config.yaml
arch: "vit"
model: "image embedding model"
dataset: "photos of arthropod specimens (BIOSCAN-5M)"
train_examples: 97500
image_size: 64
crop_scale_min: 0.5
horizontal_flip: true
color_jitter: 0.1
targets: ["family"]
num_classes: 218
embedding_dim: 64
norm: "layernorm"
norm_position: "pre"
activation: "gelu"
mlp_ratio: 2
head_dim: 64
fused_qkv: true
bias: "none"
qk_norm: true
layer_scale_init: 0.1
parallel_block: false
inner_norm: false
patch_size: [8, 8]
conv_stem: false
layers: 12
width: 256
positions: "rope"
pooling: "mean"
am_softmax_margin: 0.2
am_softmax_scale: 16
init: "orthogonal"
residual_init: "scaled_by_depth"
optimizer: "adamw"
lr: 0.00088
beta1: 0.85
beta2: 0.999
eps: 1e-08
grad_clip: 1.0
steps: 11700
batch_size: 128
epochs: 15.4
lr_schedule: "wsd"
decay_fraction: 0.3
final_lr_fraction: 0.1
warmup_steps: 350
weight_decay: 0.3
Rows from block 4, named by matrix and row number. Rows with one number belong to one neuron. Each number is 500 + 40 x the weight over its row's rms, rounded and kept within 0 to 999. All counts start at 0. Numbers have three digits each. After the name is the row's rms in percent of the matrix's.
# fc1: MLP up (model.blocks.4.mlp.fc1.weight, 512x256), inputs 172-255
# fc2: MLP down (model.blocks.4.mlp.fc2.weight, 256x512, transposed), outputs 172-255
fc1.131 104:436481473509510527554499480540517521544500626526510473596557502516510520451485513460496467459527450538553518506484497464552531544459528578512550515529449450546548504423500525515540476482482488457498520527485514565513428459456478507494480559511516489456
fc1.132 115:509534476457482505515485464522559550470453495470514551513473503484483518525533485522540578447453529458475508511495508501507551472562616419516445483632535551532503470530536452472488634475514526432468461483473452609537535433467523541514459455506502473453
fc1.133 106:467479465475492478536521487531511518522581577465509493545584516476452493500527528451500540573465449498533497443503505461524549508451497535473517548384470483526495480475505527560490411560480551469476520482455447489499468503461473504496503496503563474484
fc1.134 127:525439468454492537456460496518552551477547479526540550496556539547465434443508500454518548480477523465491476566507530463519481557485532500546486524545496460538566436485472491536385503393492543473440482532465578505450544543513489563496451500479559466536
fc1.135 101:565446457436476528520507571504480514633507469475482560474495503540517463480501593457539521511451538496493523523428486485419477479475499501472475543527560560459470509494516502472522430448461569504440485541588448536502566434529477495506515529496538508478
fc1.136 105:455529540466524535495422509510530496502506583540523474543524505513486515446528496471522521462530452537491558482534493474524459504513595519545564514492485432518592478430455467527543495507471483462527541485493445568459399472445482459472478563475540508477
fc1.137 120:420519505459470469525463469500498470492551487451522524542536505412444486535559532485557473564549512422554598483474520484531535498522508476555470534452512531508493520457520418495485404521509519488491465487548471490535520510516500563522520503519492525530
fc1.138 106:517476495429515465450442526466523448473549503497536504520430462488510500478560503518502551527474523474540564500554470504495457489494538544571528497427599516489480451491516419491496391444514470470462472513490523527441513492487574565427441530446504547478
fc1.139 125:504490514480496494462559539518490486460542490494495519515465479484473489572537491483529538469505488412441501597391573570516497526485558527529479500516549561502510474518516488505513527561536465465593460534569479530493495456493445520520492647458520469496
fc1.140 111:498494516485472534498528516508506555532554601508488498540428503529469533512520487446545489448493500561509468491507500524481477558461524486616497520508519500484544417517490538522522488450524520482427494510554565536552446522507432489501485521543490510550
fc1.141 099:502522510429503562507422491473506438440509579504483524549508510529474552493495504474547479453559489492492536415532448533519480515442555431555479518484540520484559526475477442514514499575540471467462486475501495576531445511488492500503467493530509539517
fc1.142 119:431523494463512495521547482460521463477518437541442549549557567515454460598517504495472552491515514493501515562485436515535481479445562437518496466477493524484570454468489525540469504548572471558534521503495498513489497477519460448486536542512585475511
fc1.143 091:514529473482510471493525511482592430474578504497485551489506452524482497462512503548544562539509519532489574484586487553498440461528522590480490478375510508514446431495490522478549393495519446450478482409457447576456479419436598541526425522453506549434
fc1.144 109:541563492461540505494498521511459472475390519486485568458451488412517508473495515504549520485502488522497599419435560460451475555486541553478527516583552518495566511526504489498501523460509435491525505469505494482504524488493493600478498548497473512494
fc1.145 104:500477521488558469486440519435488458503535477577411484545521550546442485614528574482459611544507505475495538557516428462534478475449545502517566511508463503491512419520511518524509442478529455484496504513528528484494442482542471448489507513480518473468
fc1.146 090:517487428457464507517395483510597478520413534434509524512546525516514522457486541521550497477470451497479568449518525535550478498488519535547502506571556529555495495470465477487563527565547424508494484413467495527501454478507525508490397465487556531475
fc1.147 105:510494501469435474518458517529502469485514490494505576456529497399467547502491536488458522469524546528497606476575474620440580502551472547566508490504582517463460508527512417488548492438558488491404495455567470482497404490510494471493480511506473522466
fc1.148 118:501529497467499495508497484549562466492530491516559523509539470421452510516518485556514498528502444432461473496507564497567640519437472475513459479420521507583495520515534429502512490563479508513499392472493530543480444395420494532496441479460531508420
fc1.149 118:550490489488542531514480540531433510482455524526444576494482509535474495536511531495588508440497495470499544515420544552547460523495526486510504510531531569466468509530514513522451518508500422494560511483466598563557505429546418512523476557457540497457
fc1.150 144:443526532449501570492424471466594455397533492488530525512576524525480507544553469510464546493444499486534485533616446420574573453473592493570504493500499483515522387494459498500430500490575482504503504465465494531482463532453514560420446448484514529498
fc1.151 106:546476450457549451510497550513472475494430523500526517518487535506520493565486532534600536487453469485514569454451453477543438551435532497483517459528548565527498507474484520547493530560504441457530515528470557512524559485512488524497419530483522502486
fc1.152 113:487577446489524580527493489499473526498552580580434484507475492499455489475514483509477495511531456493543538461507508445499507510466458548517450479451491475445524469523530545551488425508477493535535473551560505514436499441533527459544489522472505534495
fc1.153 119:485476540503536466485492491445515432509527456536403528539516528525465491648542535492449550527485515490506538531551411463504455452478551489503517491503473560464501385501489528510526426529560447534503491497488485495490469442536508460497511545457535470472
fc1.154 026:669483612520481522527515526504457468523407494502478510515483494498531459541558475511484516514569486459537477482502502492428499485520527477396497514473532472436528499532503514523560488575557502490438502446419434494514490440469538492518499501556483516477
fc1.155 069:464547398485491506534548485585514485455499587483472491499472522463422480527467506457497527497475401490538501467467529496578572480411547538474468527492510526554565519492541504584456525591472502479532533415526434522520551524475482503478435526542524462530
fc1.156 105:450555488439541453567517511567580404549461575498442571493466457490476525538609487497478545419487519447516492465503449477574492525506547535521459486565504540486488447516473511474557548469516497503527438457428508597485467440444508541487443488480516470459
fc1.157 095:512548521404534464536503536446534452529462567446570525525490535490502495560497541499517514510498478499507570527533463474514504500403544537553466495537567520512543459451474492524497501550524485478514466459560449535441535475483475474484401529464549487487
fc1.158 117:454542504479482510519520486502496461449521495474438562445476523393438480578570497487456569572442493460467517456487516529465539472521532465478426531500497582485503430546517475523465473490504512463551491460533468461522552520519536544492507450520509500527
fc1.159 072:515446538483488377492527507520523461479464486427498508522520451445504446493527555550544526519426493476546587521515530473549541492496534599458477426524507451475504440488469491475533470550498494519444486499466547518461475428470555504539464545442563483435
fc1.160 120:552491495478538500480443543466460469486472496502506468518481524443492493498505578473520567513509523460515616466471520483454457553495548564487562568556522435468514463500522412515477454409515449501494536538579481475438442518470470496514519560484494496475
fc1.161 111:474556502460484495460496559480551427563487556421471550444478490499474478516485539509463525511496490460461618440533462539437447562511543548493415550553556561467459482491535475509491518479491456470484520459467512474480524523500514526425427449467516506496
fc1.162 120:560550504377456496533451465497476486479501534517560529485512500459452515505551501494505539542494504517475555448564500463500501435467615526515561569478527450522549454507521419533489499474538454497415505491489518526499458560495512550451433461539483514494
fc1.163 094:475571464480495454520487496547492429486424646506445472482511544461458549524482496460526526473458423497532486475495526496553454478409501527477481506558491521553591480480540494573474506597476488508511517460498507509497531516452510500480462544513528493512
fc1.164 116:526547458459443538500523534455465523463463454470533531448444538456470463549540466468489628527467552461447475494525546527442514551540523424507430535499618575522485475480592458521414465486499444547503517495536516477475538542523518578484504435514505557544
fc1.165 103:550489480483508499517533530467507476600514495425522556435492481496448462537505627473457506597530526471493549471519493489465559472501525519544420585502526497465460471487521497509524488463479480459489484415478472565533508464552521567499495458505501471491
fc1.166 132:464492480465509594433434507468549487555514537497474526498542504522478509489527479517474598495490473494540458498580518434539527458449483494527487510461482478549428533534510511472499513550488458441489475529472447485495474468561478571499448486470485547478
fc1.167 117:521488502497499485433527518448540436561508522473452542492469458590496495516523495501484495530471497491480486508573436558502412461536534466529463483475562534511463422474459507495543457532521460525509469483479484528473489440499516484509439502417562493496
fc1.168 138:480529494484446476562448478495498513414493517466487528472477539399441535538465478492498541511533498508475580538506509538511564477530569556592499553487546569537544436520529387525529493523513539389422502522550478529529471508549549486511485538487510544553
fc1.169 098:541457481455522489545418506509475510539484558462438491473475549533476533547524566495580560503496494471499542487569437447526498416473508470471538543541558483465478506486509461525487537484552440524483504453480461537557549492449518575486458451455478510490
fc1.170 031:492458379479476620532474482453419506499514500482477465474490484502452476496468509526496487478448489558470485519541501600551521424524487446505489474504533497559456501490536472490522509398442529509603506438553534525520552547483440464537501521515534506469
fc1.171 023:449538467527495455525413469551515514539548485516510487510458493492584506476537534523587522546546481496545477579512482394551528526475492533438525486454513501518537503465455486516419521461526541547576485619524602506468481504517496542535528411442476453516
fc1.172 096:555514483493521469473513508475473503491510605494435459537413538546445549544473512443538537493470457506516487526591468482502451433486581527497448555523536516490542454455561498580462521509489457502534534453522493528546565531396492492494426489463489558505
fc1.173 136:512470521461516523573561541541535540526475497483513520466437517531544484464506480504568530567432542506478498468462512547485476495494523487468472510500491554495497461446458473510519442367470568451477507488521490543503583515486549588470474487555490506519
fc1.174 070:500568480488497500547552482575495469497480608502478494491500526451433480544475485458491545493510396490529511476467534466582574496417535518468474505511502488565547527469560493582481515601478498472520519477486451513519547539466514504435439512549525488527
fc1.175 028:468499562489523539494514493468502481410420506502480498507549531521526515514557497463523530508505496563537489608504462464494487549483487550386424510447508489464537558502445584525487482542546480519498512493441497486524510505612584539620507436487469503538
fc1.176 076:535528517533570453435531464466500486503478527494457468540420532521547533518460481515529472474451496536540462531598503520491513436458524515505456430541507499571531411547481537536489464487498460509489483515494509503519540464413481473497456540411500475463
fc1.177 123:439521498474498467499555465469553426483520436526445576519535505480489449592554499521447549500515519508514510562520452485540468451503551476515497439503491549503504435467483539503504469542568463568520494500467484518477508451514500461469508572496583463502
fc1.178 031:511485564530522454530548482486527468549444535474489506507533466477453502472504526493489529479490518543484562559473456510540510430520475472447349488491483445547473493496410500513579525476465479457517553479478481504534524506502656532563531583492481529485
fc1.179 116:469469479426481454533438496523531515463534539462546493546475511414470537456543538509551537546499514429471580506516506480524544462518527599567567513437503508509495489515491406486518421449544537436442492449514437499449469492447510559502468495455489535485
fc1.180 108:421519557457494552412492513490551483441630531453515501524473488511464515526567474499475558510471527478523430576524546477535524512470527467506473479424502476512468484527488532478424463518454501437554486542450422494452509500478536510494474478462548504490
fc1.181 103:439531482501503498549527466551558524528491568509432492591603471529522500444518509499512491476493443521516510523450553479559503455454496538506563494491438435529551495429526549511527524559499512502480508521440517562531403448447491496504525527510536451433
fc1.182 104:463475468397500468503439534473513498539518601514541500537523524500523545528518512480575548460465480448512557484491446474503516496442539422495499501497532468525596486451477471509493491523508501493502513457578493546493472458447492483460430505463600503456
fc1.183 087:452553432471411512526461458546556526473531607496496519510476525430370535502493496473482535496533439485497498510497535512555548529497503492497467476462518531569535499480555463565525512535483493420443506422494468522467534519471515501479399480481522472521
fc1.184 131:575446446503476448570544526543467547464515509525511517447466517476474548498444495487550524498518503459454564432504553558445459518537493512474488493500504589473530495488483481552547498485525532484405501399508509480492516535513515511527494528515530449504
fc1.185 121:503493518476540440559458555494491515431492487504446488472458497440463526538499473545523555562531493486482604523504471485529436433518592495544592509478490527468594477505503433533478494482535482483484519508522501530480460545455482455427488501498505528513
fc1.186 107:489584474480493468507488510516486422479413623503441472516497548468455548544482500456540521480456424504550481470518507481554449461421522513482481498567495511564572485461537493572486503578505465526516524468495485511501542523441516497483467552520503502519
fc1.187 108:461480465469534505498533501484512450468487452558538536502543530500495400487517480513540577449501475508487517539439527482532523487436543524500472469508490418529624491494515524553477521493575472500568490493535491539461493492493478498469536567554514541508
fc1.188 090:456462441482504486530520498553498500558498640483484488547554481530513425452509538477542509509482422515528517503484449452513503496416497603504536541430471457524524487393536541557532489554506528457436499493500511545548446476479469472471491546516521478465
fc1.189 028:486510475493493553507488490506464512510533489507482450539494478499494486504424524500512510494470477545551487523504571591548525461485499500605439479514464451531449528496512386506455508417466548454511481588584525498505465572477462455478489602514505480510
fc1.190 109:453560448496544489520445500459486440446478511505484510510509541424397578564517493486472554472471465413509550474522482452585491439488510495529509523480493526522531462493514449528463486543531411522546528422491460542506478512528471503516460492429548482527
fc1.191 103:537445442457505550489503535487508512596463482435474561483493481563504459489488615484542514573471519453480502529474504450447466463482521537486475510527558534483488508521529533493506402420462503537430488492547392504524529421499503481529498541464587495467
fc1.192 107:446469449489491521499519508454516445487487441554468552519545533545435420531507510504483551483495484513493468545510432471533468465403549494487462493517488468497578449475504548550464487527584446550556505490522486541491466483513425462482540514523542541487
fc1.193 077:526588528431512503454436516471494490428453617489489536484444505466443529505518496507497531520506442418542508509497543542564560484389569502484439510497577491553544541505536431543476473536462469478509464510540502552449542495482501570479394476496504525518
fc1.194 106:521547528517534458518526458471524473493518510488492473563506486447502516462469554556537505502495454523551528536511553471533542399508537604463560444545460447563517406466470503479525424499525461486517490462501424583476450410420506528484460572471458472418
fc1.195 019:522609483450460522528538516513501504547512478544522524466616512567589493465447452480487463533550485509527513531480605542489458485499463464454456518456473494470485452468489542506465400486518459577525466465475553527506508502497489498514467518472508519468
fc1.196 094:520552506438436520539496529534512449556479567512530557473517520427489538522524506492491542456493475508518570430530489523491561492512548496483512511541547498509477505387495457539535521505576467507501488423491454524527476486491500545459445503562496471472
fc1.197 119:496529508473544438450533521491424462439497534466463510531490438465467473518525541496520574486460532479451510523470509513451448464495627506498435468557522513497547432512544502473479565433536470507487468523542427526554463470464497473514479519480525507462
fc1.198 099:473472505488533532534480501492498529476475602517482502577496514513481517452490507454535522478538477524516560478483474515507478548460570569507521561541478481513516466474539494527527498427518467416485518537537488550534421493467453547444450571511507534480
fc1.199 125:433561506445503504472520469473567468477503436533463550526547548516529452549564477516456526457513539507506529581509469507545486499492571455493490454513494553505533460487446535495504515558577484559543533490484468520462494462522482457463503571474605485501
fc1.200 126:517445418458524475456440493454504484522552503474495474548495517502497445525494536467565634578455473531480503508575487454483489492412524552503498549438511485538509386486541473541525423516504471504474504519547456506481490491454512495484466521438560547465
fc1.201 102:500623424481507552499520486470531534497535582495487542461503471541494498449513471520503533520525484535530510575547564541527445426437492560468477468444473504570454473428496534529524456495499407453453502518436506559534539525518568610492401520515488512501
fc1.202 106:546538505416437515499427470525496421503551523511509538499540485442478509507500523485435522502503484518494577489542466456452528466492566528497563524515579455510513471532513424503526472558580481477464468556536466506483434491494498501505416513476484498468
fc1.203 096:479486513456479482550476485515518478422555507512486590443494473423461495455510528522466537533541514442504569458511481499536519483507538573533603477453491533513501545484486402473582464462522484469408487526502395559456490505483530511491479565490492480489
fc1.204 103:510534509382521526498450518540504497529461619459486649441538503544525494468538544510514486417471469508464547483465437541488460533509543495477531496551549465493519513421473480516452521458526482475520507480483536559536493471492498497457378462491500478418
fc1.205 099:451490511456543503529466501527477479512587605417482504552566529532465539493573560430487496471469488465529530457532436468523513538437533473510508557440483505479557484458484504520503446516460556439504513504510539575549436465490464495447468496473612475440
fc2.131 122:532515464480518492498412495488494485500520483526481552599496491458455571425473506534513495523544509532502570424494499539451409516509424519525552498478495481476344515577484577422576523472500513506496496549480398456511509498508497519580505488485502504485
fc2.132 126:491462505487519441485481526492510494515545531514444425557515522530509497437495496501511491557489484593500492534569509519513420491448397580514465508332486460478466439488512563474495341555496481489503505566500489477497510482477476468521492521462523565500
fc2.133 132:467545588551494490510547463522509480499465496447492490438508525611500557534490506457494371505491419484511448499458493517544551521535446476449529475484506484530549542507488531552420528564491513469496549520482586501576507498502497494521511472549485436542
fc2.134 154:448535517565508471548545447526543493484557576538486470487515506388402548525520441451482497369517446498526531464505503501534440530549583520533510477553475554469482467449512542538558566509504565528516538470505435488558511511488504478475541498505482468542
fc2.135 102:482528579525484533508450485478512480482409423510530539418484517514525553576490475502515448491508418523528459518445483540520508508500474447501499535505487556521507572536478488531488488526491462510487519470472564443534511508498471503482534456545504475521
fc2.136 088:580463408470512492504454513477532497497475474528498478493505523435454499482490513489498550543523529431503439536510483477505509455549495508556490489490493456534381478575547506470518499416520467505521459506487365524529518500483498531540503552453460431491
fc2.137 107:508513473437520447512463528456480502505522554381496443519456519492554511525511550513528470470489526449500559485513510498458593502528462495505441496453502477550488447602419441497559465483513510494496497562525477471464509497502502551504521464406478533456
fc2.138 091:436525520482511490507496523563514467459478437476458509489529505509465463465537530489512499426477520452475480562501505494535487547559482403480480556514481515440522594503527544475447616516503520507483515479466532516575494487502437499508596383521494431512
fc2.139 115:480574495518520521500525476526461502507558613528491503473486491373417539486514459493482547403521480473501533447528483497520465510548611519509463522564492542454547466430528495520446571387497524518498531448516448531515507530488526504441453397503505495532
fc2.140 107:482452466516532500518462483462506500493577427538488452499527496580459504489486472505496452558531461488512619511388510533427435438488490527501515503412461492416463502512489509523438531542522471471510527548478374438445501500521561500560465487465467480495
fc2.141 082:523456465488502554474473493464500495493554430542495469434497510495450563517493422512498460529538505512483544540420495500418396434530492455535428586479488528428485471526527504473452505486494486499526544510462412470475519528505547498553433508422514510471
fc2.142 159:544454525448496495497468544516493512487502417434514557471484480530521445477522557536515565544492599424489547408497492488445511487523480413497543551509497459451403564518486410436508587427486502505506458480497492546490485510499519517494546448510492464492
fc2.143 074:463450524381486530500392539519493487517449426493575523462523498437503487498541517484484529497512479460491446511367502501579593543532537458534539603565486506497516560426514510490497539477518547515502441517487512534485486513508495496482523399522564470509
fc2.144 106:450503504486486476509588472535510487521514452489502559439520526584525535569520477508502406488437538500476417527476511496473529501511460425509531484464518521507575519465466508529488447581515543497452534420458563484495479480508491482522466434499488508499
fc2.145 090:496489523433506511513498486527498501510522454474491504431494500559436465520512488493497545507521493447512418431435501481547564524498511383496581504503483477506489588519448424531500552545508493493496493498499507497501499498489436510566523485531487394509
fc2.146 093:503437464534514511469511502503509511477503401458522459438499494464521473501473558515498385534516470534467544451444497511396542573496455485475468583494498512450486585530535456490428527548491490528485531479499570428501513497507465527609567486499513515515
fc2.147 093:412525523529531487505475484511497519489409490485514436535518507588534534512511480468491460467415486528524402524473524517557489528495454463466494508533479510508528509530478569512447510584494522515482543468466591475490506503487492507499555464508522470492
fc2.148 150:469480522502498531507513468501479490518513551521456562427478498572468469505508461560503444466487429465508490619527516493586455417509493531478480394532512532517510460463425482492489467540518461486502453498520444530447499492504547508450403520452490517517
fc2.149 134:425593482498487489530530500483521497515497477491512479512539516591546481511508498484498472545480527592491432494504487500472542523444442513487532498404476471557486455496474562473499407683516533474512542519461507511475495493514479495476548435501513500489
fc2.150 141:492496464531509480495536458532501490502580531542492476477496488503426504537514471488507520407516476516486535515489507506551418504498560544525457465498487522499540422468537560534523524539493552492484504485493475537545496479513534437483481525553551480514
fc2.151 096:458526464513494485482556533473503527525513522465527474508511525587533519566480491479505440531463502551481399493490464549454550500487514443506457526406484551570500494482479501525442458577498500505496563541501541433514486442519458490508495445491526522498
fc2.152 110:505416513485497458485518518502522486491487511494521456513533525569612535483461499532492513516451440466511487552449517502564480530468478504485576434564510474527578515482485515514467469527496496525531482502492461517438517506502443506510448480500505488523
fc2.153 125:529509525444511501502478517525485503510523425432499538445485502495449437537518524510504519521512552461502462396452496504471551496522517384490511533520496438474475584557475408508496573442497518504489475485500457496516497504503468516538542492536481434504
fc2.154 017:436577467448495457475455405490529516515513501516541475505521509479496572567528560502478475531439439592472489490550503526534498524500502415552487545484471481533527518513401484439464544399493509481488542514488532527536473537473560555507544468468539483586
fc2.155 038:510458642514497526510401539460498501469568467510484436500496496532484527504495523511486447495535611521487539546512476508445526534533446516526455524497504479443480544552487512435451506472513510509498489456497596458491492502543478474496443513439507556454
fc2.156 080:449551506548484517493568467491497513487519502474516420572541520451448526534475540463490439526496494506550510507464510524506547467450503528559542597382508499513448517443528509537442488561499496501497579435500482590536489533526456509520505417525509480527
fc2.157 058:539476489475494538496478539486505499505427527520515443483512515444553530490491506510497498501531539567468478487500507511457558443531515494535464569445499490462513465472526525513480594490494497502493486421499439554549506502485462494521506488502493464482
fc2.158 117:472488548421475520490465539527493517504478578494516497614491480566507565471498514508511559549542513479495511501451504479470529484533495490489505503456499449482482534475539572490560565473509474511497437531489399579583499494499488507531429445540460435476
fc2.159 045:553503437529502549506462515491501474493478580526482428485451497515546567486517516484460492542501471513485438449469511499480469460481543510544535582486499523541439549507578482473440486439507479521484528563542477469547492502524488489558452488557465488532
fc2.160 117:449427482504480528517473462541494502503628510588477501494522511553394543459511460485475552447539478517496461588517494473636524487504484545523599462449488489547445494450506498534517450546504567505500518506457485471430470513498521468487459526536479445503
fc2.161 106:452526496471484467494623491507508507497453477502490494516511506565581492557515458512501531525479537554505509573486492494510498397490459459514504455405510464495497509506547590553507509542525509501465496496478546572482504509513440478519536412532498526460
fc2.162 119:504494473476469520500460520530504492519396482525527527490512478515648482508519474554485389459478488565498472437461497496471489522490441520457491504596534504475532531530488575490506480417505484518499497525505596460517494494485455502514484505525513572489
fc2.163 098:527465557571493514500448524470509514497489468532509505544483491551543572508515487552494440494521610478492435492537491520459492492521414545520474484523503486449467478555491530452507477399496506507520485537505579443435497506512466496498536458488471581497
fc2.164 144:426504540462509475496464493525507490500488473464478488576514475481478578431497564521492474481515472487504531461471498491528495504497468500473554497493509447486430525512465564396589553524481534505518481509474468578570476504503460498572505509485539425441
fc2.165 075:476538461552501503503560495509512487505544482559479469452509498508493503545502444535495436434482425650526438461499503512435456509533488529487526427470509524482436505474520598518497494540516475513497568481464512436462514517499491487551468484466505527481
fc2.166 144:583535477500512520515573468488446509518378545565526463470496519526591516506499476541493492463441508613499440510528507495454453534545477467492483430640470468517522539507477554506545543449516519498494458537494613427472495495508491471538509518495420488492
fc2.167 136:484481509441484544502477499550502486509501428502519570362519508504443447555534470529490519476482463453481464513412504513515530450565568414506455536519489540454558576514522444516464556529494537541505459469487492544563506514509533493496509436552524461497
fc2.168 148:507408500510500528497447506506509492490406432476507514430526492487541490559488518536494434450514406410501519516420486518551525553475508486504477525615494504457560604500527480502439561496504454487482505454497525427474525510484496504531487536500548506503
fc2.169 085:542437512517511516481459456522502511489551528570553493446501483510572569526460462508475482494502456650518376417468488525437562505491515539545585440464486497484573439466460555512490484494474512513515483494503531473450521465487510483503499479503545507552
fc2.170 024:507508639515504480518468469508518545501485504486553451469461451488519527577477486520471525506572495466528504570492513483539484494490566499493553549492482518476507507511426526501552508601545398518497499548453452491504463494493548521471496457487469492494
fc2.171 019:505501494469545555506509472493502465509525482537572426448499528519497555454539501513498503472512542507495490447498471511454543572471462576554448460510519416507469497488526467506469516537478567497499503424533496537500472478488476452510472545545559526516
fc2.172 109:497483532543532481490513513449504490493540462510502475535506490446564543577503502558517458531501643484494502496557511544408513445496477524540425457525495502439507431629457487488473446438518500506477475502527566447450478507506477497511554478466468598508
fc2.173 131:494526500562465520493497460533517502482489545522518511469510473442425527531521477514475475329506486518485467543509487467528465536555551463526453450645497477477531514515497530482491633475498524490484494499494511482541482480501485447524536484468494481489
fc2.174 043:464457514508515567518388533478500526437558480503469454480514506552466567506501492520523453492487593525441505537545470564451526524495416488585497519489502571459519527516512518432398481448492489522525468492515543482482486519569441460489447463501460533480
fc2.175 022:599529432460515538523523483527498522465560497453509490493503524520509553426491515573492448515467522493459458494527483533532559473514505577586483508501534484538490506515558414481598518433476511494491480430542475479474491520500479551485515517544536517559
fc2.176 067:561535500529515494499446544470486486504482593515466503570487493587548493538495503528510521518484553527496450492603487498480406446498478523513410422509498507530480417566475475464511456466513454501475443519516517586468500499487503498506483479443524566478
fc2.177 164:529467510492484508490479537522489507495481410415540551450471484520508455506525551530515542540487590441483530383454492504426518487532498418509526583521504469451421567531507414485474610409480512516495490473491511518510501507504536527489563440536469457509
fc2.178 024:525498392515482587506520537507498523514528497483493499453471514499541571424497532530506457513472506547503483495516546484483517486502554527520514526487470525490461528504596474515578509492526501539491443450493481476424513474520409560482548421536466512541
fc2.179 095:505496490458517486493500519493513486490568453407477502481528505567504455479513547540507498514481543472493480535499517455560571483495461467491546531424483488516527518496486516454442517472510458490511541557485477543553492492500480499525514444478476445484
fc2.180 099:512495513516496471513504460502482477502351449484510452446486534490561414540476534505499431479475466534470555418461491497501555507466484507473546527613499465524552530484499456538525463474515502494502539454532570505504500489496466485507524515523479504523
fc2.181 126:472588537504525469504474485523492484524470538490480494594501493496451600432507530510490477458490477518527491443504515477529495577461447521435573466485512494570395519484452536431533533542499524493484505494476460577541508516483450508521515447512503440494
fc2.182 078:520546344489500524507495558493516526506525534516492482466542510448526586574507509469500507525557492469469564490441506514533494471530605473556434572490489489471507469504537547580408449475515475514495555469489484548428511512491492496534472580521565543491
fc2.183 051:483502569528523517500477488482513515500531491536484470490518512452510619480512452489482469467522589551507408564512479510425583511487524491474468542459511514445616522485511536453389486451517492525487502553501599481457500521490517520436460472482482530504
fc2.184 147:464511555521496535504430506538485516515458572490516482529502481497468532510559472497482510360460517495510410522533486483536468533541536434522445472630537489530451491519476505468430611412476518495495477552509546479540503487503471501505510416480483488516
fc2.185 129:507487496512520490521520521496489472474350469459542455538523490532572510549495528522494473480443469524557432460452496488498475611465475444476514450645500488499525581528467543478492540500511490507517486526463505469470494474505450481563542534505514427508
fc2.186 120:545432551573497508495433536457519511491493472513513500534491493547561583494524488539488433504527603472490435514538496527457484497498415547531460492526506486455500464548494515462507461383490502509505474550519589452437493511509471481515530454460484584495
fc2.187 114:549509510530510461520563502464519493480414418480471530473485491506537518502497512598493536522453554450502532476538493483456430486539491431492539400575493496472441455551450439401486543413499472461527461485515510525444510513483534488520565501449484446457
fc2.188 097:491550520523513486510465498504506523507466459503508485557460488506488612498499506511477535509487581546507466419515523510479544513514509446486561496481454488569428519509504483455417556439513501504456493568506548515544490478505493523494487474541501461528
fc2.189 026:472506568541503453458450520449528512518462514551475564432492500477512510552513492527480476492526525483528515449530516529587467541487466495550519519488478521559458464463497527478501465551515469515551531442463468471513491520502455519517490444533507505428
fc2.190 093:458513472544498527486511437495521499477426529522505474508517489562572496522504485494488439400503459562533422590472485514542476580426489531469483474617460511489555538440500615507474483597494496550511552546474596475453531496504464470487526560478554485486
fc2.191 074:516550458513508536500433493498513491502488452468515575389504523477510521537486514504514420494521459523511483450402499513461565516524492486533469554475484547533523591474488459516454524516506490496476529492485512563605500503473503531537507450519507479501
fc2.192 128:544433548463504479495456549497499493506460423462495550483492464551522463471532531565507531528515557410496541430521491469472457502524498429494538474515490452432436517514434422413536544424490493484510448500500507538491489524512514477524549497488510468476
fc2.193 058:567495438479520463475561501485503506490551456471504469461478512507537538533527515544501516549479544447484551385526501501404478443576547473548483542539509519479502472551486447509470459465483496510490576441518448509476527483494505545506401505446476529503
fc2.194 131:509412465499511494517436536491499503516492525492501469667486491496553576429504508520501507522494528445520502451540494503543423521486456495530540476511481485534366507527458521386602497414485496490489443534509447493469484454491438493552520485443547508471
fc2.195 014:465469563473474503488481484531466541517480486508496605576538479483419560512519511515490543500531551519536509479542480503456564489489445477504530464497491461488493475445430488471578475500492502493502534549453441511435478497546546516483503476494586507502
fc2.196 056:415601505509522509507509482525494479474529532459426475542508490408478597611534486437457442439492488508514457542485516480499600461483558430459494502531500549469552484465443551532425520604523531507498521502506494559514493497502525518499464497470564473502
fc2.197 111:492583445416499474481491511517474507503579522477440486588510526427463481487527542523516506437474538471505540518520518498529543497497564445472500470443499475522518447485466462448483501524516487487513505506506443565467494518465477537483451521445532481477
fc2.198 114:537513423493477523502447468495505493463594415539477568540503488402466551444500490540513498480520522496489531450507525543463394460550444482518537509463477524459370471581488562472524515477521538504514503569493395470505503504502524515574537470483485538484
fc2.199 171:571490492468502494506471532497498509470511418431545528460485509488558462470509556533509537554487615460467552401515508510393520492520458456516468583475497480468404541499533416459492547431474514524513502475523546530501507501495538522466558438520471520512
fc2.200 123:437463545535510482492572486523515516507548536427489424521489537620512590525516508440502455557491516466544426521480502493550566484494458480460544463417506458523441503483471505504433486510508541487499516492494519507481503496500437501572553425520476416502
fc2.201 102:555534471460502536500447506530493535495525572482505559499484511435459656542517481533484554468508492425502535515534513467557421498567539411535471474547491528513506486521476448472483501478447539510523494452492469557497526515505495499487455448472518480489
fc2.202 105:549518448489467519518515467537499516548450476516540512513518466515627472450500496557485388443473517615479491433489480505461469529537444488447478491584505496475570509470462543464502495435512474485493507500499611517525488499504509477494516473495523555471
fc2.203 065:486512485491510512481507552480499489507448483491516468472458490485569566487514506509490482540476524511502445502483498548387494545486480529505449554481492522492533484558516602466468407474497474499503506536490576501520504438513460484536510455480495535516
fc2.204 123:432516533552499482501571444490502506458503465527515442530511523538559522498486492500512518502468481576531378538474503461566529508451417529524540478442512505558485501447522563448544518610493509478503524475469493524488515498477465478461506486480520459511
fc2.205 109:499463439442497488524483528510510478506470418486508565454519514551452478504486500523498466578514440469495525497391482514480468508489460497520521477483503445525424532563513508516438535514495522477507490548465351471499511490506569502576466503523494443514